A small self-supervised image encoder, trained from scratch.
Training: adamw at rate 0.0017, 22800 steps.
Rows from block 4 of a small self-supervised image encoder, named by matrix and row number. Rows with one number belong to one neuron. Each number is 500 + 40 x the weight over its row's rms, rounded and kept within 0 to 999. All counts start at 0. Numbers have three digits each.
After each neuron's rows are labels from the 100 images, of 14848, where the neuron reaches its highest value: "peak at" is the part of the image that holds the peak. Only what is clearly more common there than usual is listed. The data: photos of plants, animals and fungi (iNaturalist).
# fc1: MLP up (model.blocks.4.mlp.fc1.weight, 512x128), inputs 0-127
# fc2: MLP down (model.blocks.4.mlp.fc2.weight, 128x512, transposed), outputs 0-127

fc1.276:518491492495533516479453486488506519469478509465539559533526494492452555503430539498514541498528547579449497515509505487527477464414469479499494603519571518473494548511505548507523525449497425557412543494544543504478491466513484470499449413546488457525520385457481535482453467493443544425541492407525550530470481430435530489582505466494570518551458517545424524499525473524494491533493
fc2.276:445480518397516535476510507480472483511468482533454488536438411499482448474482440478495472457448465551467526482480459455483499447458479485488561539509490421546455505530504544482589561503528532507449561510461435573503556511522512459515474587514515563457520554504460526527475546530440532553557521473518460550505524452538548531406502487509473535477519444495562452547512448426557493510517
peak at: middle left

fc1.467:447453527532563502518552558473477526505460535516545565481501483445495515465481542446549505547480474485482531526490530532516486523511554546411443513479513497476490538506496487459564571475455475451536496540536466507513547485507511531525551538439463511489474520481490499487422524502439466616522539502479491501536379499461480477499526379538498389504479524493470492506575487563459535544583
fc2.467:547496495453567581498486529516439544502516505516486442476546491472491535496453466459501505489474503503511449496536527462491529451461477537498525480373579511516498495524505521466517471518502529522553442492492495496520502491551505417462538484478498531465535489537466488495531558533529519475496473287495478500469413486540496465516556541515485524517558511517622481566521505529466530532501
peak at: centre

fc1.432:464466478522475536488526461502508510482472510512487516496468574474455423523493526537496542454499534431503541425467552454568470474413530487500472502544502466490497515519529480548452540480437546432511491507452570595492628485537517463480455490592488477570457525560510552524526442514485465441536520484450591502516493467409513509458547481518432513504497446503468462443524503519551505520493
fc2.432:538459473499492536464475472524509485512484563490543458485506500486546557513501515496482490551482478526463534456512510436499530473480519463408466530468508488529470561530594492538453435504501560551518523497516623407494544448437552563485542496490454528511538484485479484507504531520532459488435494508580453506534463574495468467471572637529460500518504472429546515551518493449482567544488
peak at: top right; top left

fc1.114:477458544506515488516513550416533485548474461550520444522530470466596486503489440507424545525427470455501563536563477432501526471474536541548470498556437508519544558545437495482543483480506552497510506478483511518462473456442500433453523483500520497477572538476423423475485490471516505528508479539582537543539478520443516429471416533582468458502475512577467482484490462486445480560507
fc2.114:553478559531535631565571524501432490450526450531542573513507568481495434515496528486610454492448449437517504523483439495525497417519550481513442455479529487537522456465499455470465469458457519469540499469537556516493455540527517498562512492513513487509534525475516514524420507464488521488539523563512474468537436480505568469516504549465458462497476526463511545519528527493416522538411
peak at: top right

fc1.500:495502471534456518509513479527458416539472510511439513461518480469549421517569518523516517564473404459516499454462442486483511431498604613440546495497507509478487498482550462484569513420465495495505523591456489554509477519539559533574497523445469485499483502539490457498462512522481438534477514536479528448607478548484505518478521511500492544470475465567549510512531523524517528506605
fc2.500:569502494489551561464529407567435567496485524491488521525505493439501539501575508450489476572473451540457508472480433499481557539525489502488539466490524510477509480537535475470502553543431504503434530507504504540465579502438399492494527500517465530438465542505523452429520548520509501511462551507548460537535483496452570535487543547473447527453478526495411365473447495479511484515498
peak at: centre

fc1.384:443487501548455521568475484508480437512478475434494405459461464472525490523540457509536512411462451489520512458454420472541467378474537483522472529545533521429470427552525467481471521404491431514467508568508503521517518546485539515479501498546441543540449449481479560553491526508460487505456528489458557474528519598524513503504580481496557553580518504469517527496507518508511511506539
fc2.384:473475505516536507538555500464438524504502457533533536532502555489497545533496532429526504517526487484507502511502501530459607450461471508463507526471543523450538515477450591459532471542435598537526496494480529507450494435428475479450547539507410488505480448508557507462493524528550513474467498493487489457554506480509549443527608474521516564490526393511562466442440556420496478496431
peak at: middle left

fc1.464:512564483534567529461483457503513544464539466414519519563486512478450498483490503562515528510351481495420541478517524468525516484484479462485510540548498544479508520608444482510471494516507473541540540515487500503523581465527491468452492430599479547519517540565519573526499437474517550551482450502484503521516452378497467505510529510501455507476441510506442442445556511489485528471480
fc2.464:516414547485562502493547491529415475487521485523510572494514492491568534466503532496447498515496512560488553513458492412411554500493508495487557560527415451528465478442500489540509539551449518447423525513492574497521510521465477443489539488481464507445509543516521483551530458462554569541495534502539437467504410443496500499494465511509401470487451507443481530469529460477480461584435
peak at: top right

fc1.488:504418424542506513540472515511599514531575517521507529504520526492511492489463486509464479477485491414493472510496551482529564482456496493443487551483510512473517473502554487463506505506487515481542507495514486432502436498416537509504545536471516519487423548511540470464473492455543436513545582562539528482483401552427579496469520426514389547451481545512477472517501476517543546518615
fc2.488:427477508519507537437499504474524499497438482444504518461528505527565570544456410517477481507513527540457566459528590418443478429490519489449455482498510520497487515451488467494479545478514520459543504457457528509476444488449500523508539484534519506545555482428489514530484440540415561482446601430492497486501484571564440457480482565438467532547476487534493543511430468518434544482521
peak at: top left

fc1.166:516508566559435472470564445418460444565546531522489394527548459542457494428552496516559500516509487484520527499465456457482492437450435516514487533502505520490486469538445501485520487465546519470495453517497480469467472448497481492485585424538443522509514486536513417497484482506461416531435506504562581504470537519602474495489499492516514524488545485525591527490514572445557495471467
fc2.166:524507518501562482454474497497474459504450553480472512475561487443479486500528502524542483502529510521565472535534518451456527444429498496561528501392557506525471541495474491459528514561484531542417516478454479514524556485530521499444524500418536474461454496513486508503469570566550541469553489473444505531488473420411547469526505435477525549591513534478614491500561552414496486469521
peak at: centre

fc1.86:550523523509518447520466548538504545456481486521506500516540566480539517502639477524456474488541582512526532459440485479517473516527519613523440471507451440434528464494529478436590517451516464560499509524503564525511503492529546523502551483474468492475540491485408527510547516516501474443515460518522514421484472554478459483455508525463467457543497568465532508442416513445443549508443
fc2.86:534514487524477503502553483507480537505476567512558523449472422490486481553491516566581479469499509483507527443532487449507561537478478572468509467528402533483528455457524517402467489497469501532504485449531535532449481504526474505502484540463472498515482491493480586443461464512515533522506472560480428467548500486450520469496498522477467668525446537458456541489382513532451487561512
peak at: bottom right

fc1.201:453458553470512557541470468531558473506531520490503501538535508456553518487540468571477520493476509553466503447549544492543503490408475488524531494496512418498561458514520471534559517475554552489506523537517439504481461493443467490513486459541478589571460477464516443476512456557447529467572422462466459502495441455492539476498459465551397465485410500519424501544467478432451527555521
fc2.201:481487487578433486454509526513564470500463514551442485503568523524555502502493443453449530506536541532501553518526494532513449537442551601499438510437554465525505523531508491453469508515567483562518530535462450465490501471518565513527427477531496508593528560486531428505493557500532449501452536490485600475400505594496462519494488514529492492531482449563506505530442428501527528495534
peak at: top right; top left

fc1.259:456470484561506495515483445441491455595505503502482449466540506545519550503487523531454501474546513470507565505448448535481494468459441497544515532546608502447499438554498462517497582454459478498518520538538485503428508448520508470507544516473494507532512413544484551445493539419454555500513508495508523520436569517530545476490525429514482541639468537467493539446537497421498495539522
fc2.259:434559538454485429522502531563486483567512478468446532531506405513498525528534518443508562481436497556487543506466518508432472552481556523451545528541467506480538519495548564532546468490477572485454512447477423525490523522505502512526451551465430574488436535465557562473531442455588562504560520512441481480569528448514561504497483504499449541509511537488485501499469496453571452496469
peak at: centre

fc1.245:466520509498481514475483473514516445515480518527428447433520567475509470484537483544415510491503452446492503490540517470482544501496559504437506488598526449541536418552488499524532496493532457448537530558533431463528567508510511495561457523485442531527498552555520520480457468518455455491485466529465497464610476505605509501480566453522476452499581461505571565529506499435532466429456
fc2.245:529564591457471469511500542436571529526493539486523524461459439573440491515506440516483507541453520516511523464497467445520540489514470507465539430495434512453515491461559471469506483541490581519511511553462504422546516525486503508465541515440526511497534628536470469384496525512504516465473469530489455498503474426438531532488464479451505569588487468593493469535477534476483469473507
peak at: bottom right

fc1.270:527513506508389465558515502568619590474484466522429530515495489566489487510559435549452517509511489479514437530509487532476574516532480485456507502515522464475525507470514521530556480478544522503491496514470479564489466555466490553440403464462483531506509502560491445452492499516501501465523449453516516543509468522488512496417482420533485507478507536611545437503516519428470558588512
fc2.270:444466550495482530530478467481466562489474519459400549540494510516516515496598494474460515561513454537504517443484476560452474532509503539504438516555451485456478542517508507501518533542535508538429534509476498491489638519493422537436520457540569521527447571459549515436519473491519474456499512501488475563557524539449532530537465483514440506465504510538453457395474434485516544548490
peak at: bottom left

fc1.135:536450459465532478512452531487489519525501495441421558577512524461504511510542414488504485448498541530488531518508480463522526504499466478530536543460482513462553571566438524522421544513471487476474444510509561469494513472495485540566471494448444463494516484445516562549463476436535425566561529428491446476471503535541476455471516536487536455538471532599487507542544589473495611503486
fc2.135:521480479445457537505518414459463486466564517499522550506516529454462553520508502566396466432527531472510543468519471451515479476570542444543576457541498464539424458530467510523526507516522483455476475561484484572480504512445498488518549475517543534504541500458443417542527572487551522529544491548593500491491507483461499470472518467486501547533459552463481466555583555554460475546426
peak at: bottom left

fc1.442:492447490537496467508569446470479464543439470503441458452531509508517498523495531509495530510540478485466549557438508482502456546509490504516498557468620547494514483582554505556536581448485538584442455519516475432456472498494529537507519438503477459447613496458447513489531526453435444509421486479498512521546514467526532453478543522526493544603451456483547475480499474536470479458466
fc2.442:428584546423455449520546490449487584529527496467466434528496531497430517501573512546482475511509523538466476436512488489458473445534515545473478432557467514501535495531547505544510459519561495518406480541530479498512521522453479496482504514500493434486456567466494451474518395458534473499562459511518469579569537571501475513456441545473423551517517512523435461490460441488549485487509
peak at: centre

fc1.252:527482485504484465531468528473525511471480499485538456423504503461425547474446471502506485508486527478460524477513535509564495458540551460529530506482436488553619494477471548424471449559458442620495464509479530479549466509499520540500528479540481520499474525434541531500513475476520489463573538527563504366465483579526548505456537438439481465480502520477503511527501437579497464455563
fc2.252:457484563442492495512450528531468455463456499532479500545474557468450447471521433538439462551508464501486452543485483491412399482517516504489572528464545507536542583502479523544531590505463540476513519520487475512439580516502505448521518497549456515501570525448479442531426474430455460551464506500534439541568542485498504453534501483518470406581566471502526457486508495487537472498493
peak at: top right

fc1.22:511548488475509498508454512501500483536492443428473482463541473475595503533484411501428524536506487423534499474555503473531474497497541577520573494497531496467495546564536451511510521489541559464516524480456540533505464483475508449465518493494506508471435539517432417530497521538540528470592439534500479537454455522430444526525528472497439406564560514533412486504416561514453468514522
fc2.22:493493538471492491500520546515525490490551533504530452475533514492408522477528463531537524537534491514509496504556577513483512433532474541437513495349613510514561544526537552493455485584428614462498478475459444512477515474495496493479504547414462532469428561544458463494515557497579472444513498551473531459512480524479494466496531513466512570518523473487518465476473511462536536506459
peak at: top left

fc1.243:602459457542490518530482533534494490485466500527473438524428450574522550531484410516458497489458520455500502365492497482511498492535466608474462511531439471410537505525570496507522521457528486531494511421520561520509518445538520495475547467535499557544543501424471517565440497483529451510501561496596556434489520512475482491458524501514458475499519529489492461458489506459487553470464
fc2.243:471493487568475482478512507555488516475474524522467444472454444505456477537482441533575501469473506508503523427477473488439503533462520546550503486436504499502497459483492527517479489510492540505576434564497474543489528443456552528582470493487525500482515531512538457473476554472478492543515506602506455440562574505477532406523590522456457650523501466454451482526425499472511486526440
peak at: top left; top right

fc1.363:544527510579466490463548527467520607486494498493519559477454427484566499419508529541498479436500543453517529507466537494503537521502522478477494474615493522471496508428448485426515508447556510453514555508506563470484512440461539491560563507457402499502422515506462460549526402474478515486451542529472503468506484511518432521459536527467539471484516520418546556536497502571509478521515
fc2.363:450565510517543437485486529437412478544436519531515540520458493536440534479529493545486553457488530511490559523501515494508551486546467425481581484524430509472467480499426509490496472472418511405437494434533470582510478527516515483459479481480510605460470561548493519491488472457423504557526425489487473546464492492483489463549447488446476507489534526456499543541507575500501482407507
peak at: top right

fc1.455:516505542541537506495536514434479478466455548492519461506477523488498508503598546523541527415512525495514594522516489535524468548550451554540522520460485556452480502441555483555534477436463505555446468513477465469449513436538461463489488419482499457519597438515527508539453494525482533511460422529474473454516639479543489453443505493461498529579468543462491552502494523539502480457536
fc2.455:553467467519483552531546557468437545510480541459484494466445570517504444515469522529521426500512523472501460481517421518604525440538503447466499491542515526533486449445449500472481458536514449530443509484529499505514520540450484471480505503487505519557491518557445418504467504441522490510521549399527449501445381511463524518483510479472562478458455440568463489566510483445427508551448
peak at: centre

fc1.453:478521594537517499496528565531512438512493500547519430449462473505517497477588518509515502514481503475446521568517440517519472559470449520514484515475473421449495469427487533479512554399478494540515567449450466516541496495512523507463540494452458501470590493435476481516469520480434480532410486454486565463500569493574524432429438504516549504544500503549487578471506454459533517545475
fc2.453:503469497489558508445521481540513479579490523487442505452446550457555458494492523510494487477577498543495443501492497498506495514446491443472505517480521543551474545405487542432524523599484482549457495421496500498563512512445578537486526488506429477548455516535491478538530522552588501495486559467482503476507446475422492516578517458432557541520571531470553544553467508395468464484512
peak at: centre