Weights of a small self-supervised image encoder.
Model: 32-pixel images, arch convnext_v2, patch size [2, 2].
Training: adamw at rate 0.0017, 22800 steps, batches of 256.
Data: trained on photos of plants, animals and fungi (iNaturalist), 38949 training examples, 149.9 epochs.
Rows from block 7 of a small self-supervised image encoder, named by matrix and row number. Rows with one number belong to one neuron. Each number is 500 + 25 x the weight over its row's rms, rounded and kept within 0 to 999. All counts start at 0. Numbers have three digits each. After the name is the row's rms in percent of the matrix's.
Before each neuron's rows are labels from the 100 images, of 14848, where the neuron reaches its highest value: "top examples" is what is common among them. Only what is clearly more common there than usual is listed. The data: photos of plants, animals and fungi (iNaturalist). In brackets: how many of the 100.
# fc1: MLP up (model.blocks.7.mlp.fc1.weight, 512x128), inputs 0-63
# fc2: MLP down (model.blocks.7.mlp.fc2.weight, 128x512, transposed), outputs 0-63

top examples: order Passeriformes (53)
fc1.117 093:452499455494520490479562458513521554470506527491461505519490499485490503492549477505473512526503479502527487479541481493479499472489488466477524501490492483475544499450505551492492498479510493
fc2.117 092:497481495474512527501495482490473504477483467479509518474452522453495516493469490478462465470492539477529503461464491507519518492521497501519516510534488481533426518537490549521554479501475517

top examples: order Odonata (26)
fc1.256 106:524489507437466495457536454492454489516495456474518536460505492505452523469506494465542518506501491493560510480487485507514474491526459495519490489477499462448496462528528483467503479487499457
fc2.256 095:481527566506496507514520533507477540509500520499465484524484518537490507508545531520523500512480481540476483508481486532505526483525525519461488538488452498458488496481499449511461500548545505

top examples: phylum Tracheophyta (29); kingdom Plantae (29)
fc1.370 099:522467471496498519477516478465519483538498500521462510527518469467501487507524476474490524468510495513526481499521470469516474517554476516476542530488487491478448531509505573488546505493480462
fc2.370 098:502484483481492537487491502487517510476500493521508455532493539443508468456490477478426482494515496485536514494477467472497473522484490496502493459484504483541500533474473562501499486516512476

top examples: order Charadriiformes (40); family: Laridae (29)
fc1.101 100:502520511513505536485500500500499470508498489478488500525508466489532492482461532489475492511507467509503501561513473466479583513505479508499490491507474537581513534516487480513478494532474474
fc2.101 088:462530500540490506573511511521510519514534457521478555444490507497517520510499514502527509493470501507525504507516495466497541508484472572492509515526522512475531562509543489490494483439523491

top examples: phylum Tracheophyta (26); kingdom Plantae (26)
fc1.309 090:522494517493546506481513473495495507461552518494526491526493504482518477472458511499510508488504500531527524472510496500492473508461536495518498534492467518488466496482488478508456505468510511
fc2.309 102:478467469495477500508471462532470500486525483516506537480528466481503456496495479478459482506521508479490514506506515541448467542487508537519518532452478455505485546476512499446537513505522475

top examples: order Passeriformes (53)
fc1.112 097:503513481507519532453517480479511490505474493498522472506513541542480487501477532483508523488549475497489479508531499484486500557445494434514523565492513501501491536501520519488507514502505493
fc2.112 097:536485468516519507510489452492481484508514482490510437497524433506506467514480543474501464489475486486537480515454504495528495500501537556487469508471521504525489491534513497449474480516500481

top examples: phylum Tracheophyta (25); kingdom Plantae (25)
fc1.130 095:499495493477447494554504530513460475450516485522502532497503493475485536514500509485506505485449494498532468543469486506495450470510490510486462501498506481510477522506492498536482512541518499
fc2.130 089:539520508490437502444523510524499505516496515506510478511536484508468530534502497466499482516480479528449532521518512493509498495493500468462536457462497513476543497455556526497519473497476522

top examples: order Anseriformes (25); family: Anatidae (25)
fc1.1 108:536500498478508535535533512493440500468516505485488478540495480488459488506504515478515507488508525480511516520513554482487514448454493487491480507469485502552472524517509448548476508483532468
fc2.1 113:550465500527489506489510485508488489487523476496495467498588469488555489526488506475491505509524498509505489541485499477496491495485535454497540529398525488511522512519471499433524524491512497

top examples: class Aves (93); phylum Chordata (93); order Passeriformes (52)
fc1.331 094:505525510482490560476509469531467490466515522485500490476494507502455513458527486481528549470513541479512512519514511517555482497493489480520490474492515472481498488529513488527505503526543538
fc2.331 097:496494525511502436522509529529518502527486501494468468512583498529522537486548491503524556537514504537499495527511528490461487501478492480496499476421511509461515501463495460513491523512497485

top examples: order Anseriformes (25); family: Anatidae (25)
fc1.372 104:494521436442491461494490493495504522497497497501493465497510505503433485486513480503504481559536485558522480487508504481516486526505513524534538511486483501463491537507494486493522490459504496
fc2.372 104:483484527492519500494502494463519534509528530499503450494550541513493521498513482541515523480462485514512512483458511506517528462505502483475497545413520506480487499525493502458515477502486481

top examples: order Passeriformes (51)
fc1.511 086:578494463491496476474529495493497470529507495514553506503557464459479533485533507418539519483521475532504515546505470482509519493530509502511505508471465503542494529434492562535528518504520469
fc2.511 097:445494537494489481535516563507489514516465488489466535437491515510483547482527512509508531512524486549469512524527497481455495476501502505495514546502473534473486505448481464511531536496534539

top examples: phylum Arthropoda (61)
fc1.187 105:487516521520460521548496525497474470491494483497507478500499498551509524482452498475509489509507503491512495497480519473477523453526482511544476518501496518489529453519493506498502529569477506
fc2.187 111:518496537509504500464522488479527507501497519493532447510577508511472484480508511510513503502493476515540503515502514501519511481515502513500487479397571528501535461505513493445453480497464530

top examples: phylum Chordata (98); class Aves (95)
fc1.490 104:517501446523504521468493495503515523542513483524487458513518482471483495520539521504500499423507475501470513505501474493496469523502492495510480488495479491491508516476507525528494473475487525
fc2.490 103:514533498525495478453530464507505511505530486474516463524584470492516508522521513486491496509483491525503506491518527526525501464568522493492474533428517535490529457503512454509479485511473523

top examples: phylum Arthropoda (76); class Insecta (73)
fc1.420 099:533489495488521533462498499507497421529493498550502493522491472458501530511459544496494523476515493500505468496523506499488495517490453524537476486507502502497471538499493530499490537558520484
fc2.420 088:525519522528499494487503504511517530514510521508508444529567524491478479512515495513538508509460466511529501535481557513521497494480507502451472500452538473460555514502525504514456489534492471

top examples: order Lepidoptera (32)
fc1.360 098:513495507494496499564479556462525503463522447484454523521514556496501505513501514490476511506493550500493479479539506486507501469444495473489519502492483442512485514549445459489492504502502520
fc2.360 105:501504460498476518507466532505486489493490504485492543495391500498497494518483499491490466479493525472474501464520473520504521499509504503510507497642469505510474517500509507518511483487517511

top examples: order Accipitriformes (27)
fc1.116 100:482531497487534470501512462505495489501490477491533511448513513491487520507487503500497545506528477533529533487514529519478510455447521487482482528492476464556534448527473492492476552500455495
fc2.116 100:528540477486499495460496500515464448522465529493505502495433490460498491517482501508472484472510517513501490486527505523510518499523465453501518517570444510524487525502502505478525511486506498

top examples: phylum Chordata (97); class Aves (95)
fc1.438 100:460524511456525481548491485508506452503513472479509472476522507507486544487463518496507555493542499524484537490532510543482513523450503474533522496497492465536503484481468493472466481490480512
fc2.438 093:523505442508507492498465505509475466505504529538511505524420500481512493497478518511498505506530500467490465508530501537517528511520484448513459531615463508520524511529482480492474509484492491

top examples: order Lepidoptera (37)
fc1.244 099:500505467478508514427498508504502528523490484504484474539510550479495505466477489505536490476509487501504497520509478487527513479492517509516460535495494480523465475502530510524518496519497498
fc2.244 093:530519493522522494463504477466497496501471459536514488469512458472524459500490450482485504523483512494536486486475536509511530494497494477520504508506518458516489512546527538534492501492450505

top examples: phylum Arthropoda (60)
fc1.24 112:507518493527488505470501514507510503513506494481555487506512483517492473487466512485527506496532490488497517507477493484473528496510481486526504534508512496507508516479507499489484563502525488
fc2.24 112:496486536490509476498529485477531504531507508468515475534563490534465529500535520500508511491499464521549498516484514482482516497510490527504497491426541521477508479492522486480484490525483501

top examples: order Accipitriformes (25)
fc1.111 097:535492519486512504532478525472500485444569461479505517545503503520495463496454516501529516487508511508503470502503471480500511507453501508522549517499510488483420512542461465512477511487506508
fc2.111 098:467492459478486522481482484522504514481528497526519547518420496466493479484480488474461488504523509467503518496531500542495501515524499522524523501609462468497480535492513502506519486491524503

top examples: order Pelecaniformes (32); family: Ardeidae (30)
fc1.287 093:522480455496468465488529472467445544493494489529474513474543442463495498476515475457475495548529508537477494477499515505449499472498520495478539497475489477499477501491506480468525521487486495
fc2.287 095:481507493494521461507505479465463461520514505503515490497544495521462495486490490517497522480502481502487497478473513547462507523500495453519496553451482482494493514521445499445521531504519479

top examples: class Aves (94); phylum Chordata (94)
fc1.498 098:472496488465512501538495515516505518469521497500471510510506560522488552483490501497468551517558525495514478497539495491496489478418460485490526496516506460518496495481517530471493489497459508
fc2.498 117:482500474491493519505489514478498508483491499493497538486374515502488502507482500504478477482504528479508504495504498495498488496505493507512507507662466509504464506507509498542519486484497506

top examples: class Aves (96); phylum Chordata (96); order Anseriformes (25); family: Anatidae (25)
fc1.398 105:466554516517524537528496538472508507484525452445480507532513513503476485489499513473497494500527433517459524534496507526466476497460529511514500551505489485508489507486522510499520508525484466
fc2.398 094:492538467485506502497483507513531502503495501478497520506415497487488520506498510527511516502499505490551508474497519469495498469509486508475498482618474531509504489466533486582480493486530464

top examples: class Insecta (60); phylum Arthropoda (60)
fc1.251 099:496480498499479511491507488497520502502510507450545494518561487580475452454519525510473518485578473484483503518469489475550501506476491485513491520476507459485476459485527484516496524463464507
fc2.251 097:532513492522503508473478484564506476500467500545484463527514517416523467502510443526495523520476515500496494496487518474488480490502488487487495487460528500536523549477509514500474520501533466

top examples: phylum Chordata (94); class Aves (93); order Passeriformes (76)
fc1.382 096:521460481474517518523512480445504476540486509536553521512530471493484499466458535476519506514494505483498482506522537508518502495526469423527535492500502516527531510464514470499493476495497530
fc2.382 090:531514530473496504470537501480529510519482522476489460476530472564502529498525494481499497497475491524525497462488498528533531484489490499519517477455517477495465479556533490489517494514485533

top examples: class Insecta (75); phylum Arthropoda (75)
fc1.125 096:513484514493500481532476497491520470492504461512549542490494523504545542523476475492463550471530498487503541519513496481494481479480528484514478520516483468542540493488484496514450475515465514
fc2.125 095:530560464520484495478462505516487455523470525488502515509444491478461517519490501498507485491484463486510503492519508497504536542480458484477489500599457497524537511503515525499505479498486498

top examples: order Lepidoptera (31)
fc1.350 111:524477506460536485548504500494558459473518474521550520478532465474516531476473468497513485516512510488470423516489529482472510468504502493531485496489494505481501529493499489519486506569474522
fc2.350 107:518496530537509495506519511494489482503498501488512484496544492503490483503513529487501487505492479511506474500478464507484541517479523505505489493405519511527507462497474522473498507530502522

top examples: order Charadriiformes (32)
fc1.496 107:496491462505489458474516480494477555477524507498487501527491539513477486479536484489520495485464515503514491485511524501516462502470524406497480505511476490497441485528482512514536503498524492
fc2.496 190:459508504506480478536517474509528522514546498505524548447528518533482529494506509517539530506501493516500541476543535480497515537491489562518514502493510454468537501521517471474486503474530486

top examples: class Insecta (68); phylum Arthropoda (68)
fc1.340 135:486506504497453497471502456511465507491496503483519472477514507508487461513454498514480524490495496494502537519497529444513516477542480503478485503509463491500493495525512498500498475509481524
fc2.340 175:464493511479516512531504489489487533499493464500520501470483544502496530517499491526507492494494531511490516509483505453511455479475502494494441476532529535516493491497464522533522459511483473

top examples: phylum Arthropoda (67); class Insecta (65)
fc1.417 092:460499533488508495498498506481521458506491512487555462455513488478511537475458478509481523544487488525502534534492547489534539508474536485523530472492475535530545484486494450464469500535476527
fc2.417 091:554499503485475502541502482470474466489498461537525466527569470487506461487464474505505491484504524474519478481475515486504494500459541462480497479455512506539504471497489511529500563520503477

top examples: order Lepidoptera (35)
fc1.114 094:496480525510511534509506455475523547472521479540501525439520511539514516484474462510525526446460502474543487513519509497502514480466494528496487480510511520561453513476459464537490514496503516
fc2.114 090:477473533496498489511536505491508530506530502467494482525617507518504518509519538487513497505525467520492510512512493494495498480518528512485495511341546498465510487490511479459495481503509518

top examples: order Lepidoptera (34)
fc1.447 095:490494528511554489525520480480529540479513530504496521515502476493490490483505475496498519485473521514535545469507508489499499447481488444517496487464455497500473498464500474519513510487503523
fc2.447 097:514502454509497491504473472526493446501478494495492525510486511458548472506466493485480511502540486478483513477508520500492473527479515483498508524529458446552497515490468496511491530497539470

top examples: class Aves (86)
fc1.59 098:456482442493507516535506482485510507505495488531488523487504500501516502497548474499429499509476481510498523509495517510488535470504521514536418486518495498504525444474508511495508479461480513
fc2.59 091:457524485490504489519513484470492502500549493543536510519511472507466490492481524496502493507501491498515492472478522528540529511512507495518416503550472487503494460520500487559475468519500491

top examples: order Charadriiformes (32)
fc1.358 102:537516549468504552490494497484497470513508516515507482488512473512491510486468538506487492475476506480525513508479482475511522510514514451488512474498504500578509499499500462487492535545468492
fc2.358 106:512526510514491495511532478507534509514545512503483496461570495518504513524496485502532516478484531516540512509513511502510516496492484514521525508425524493468523519528496492449514488463513479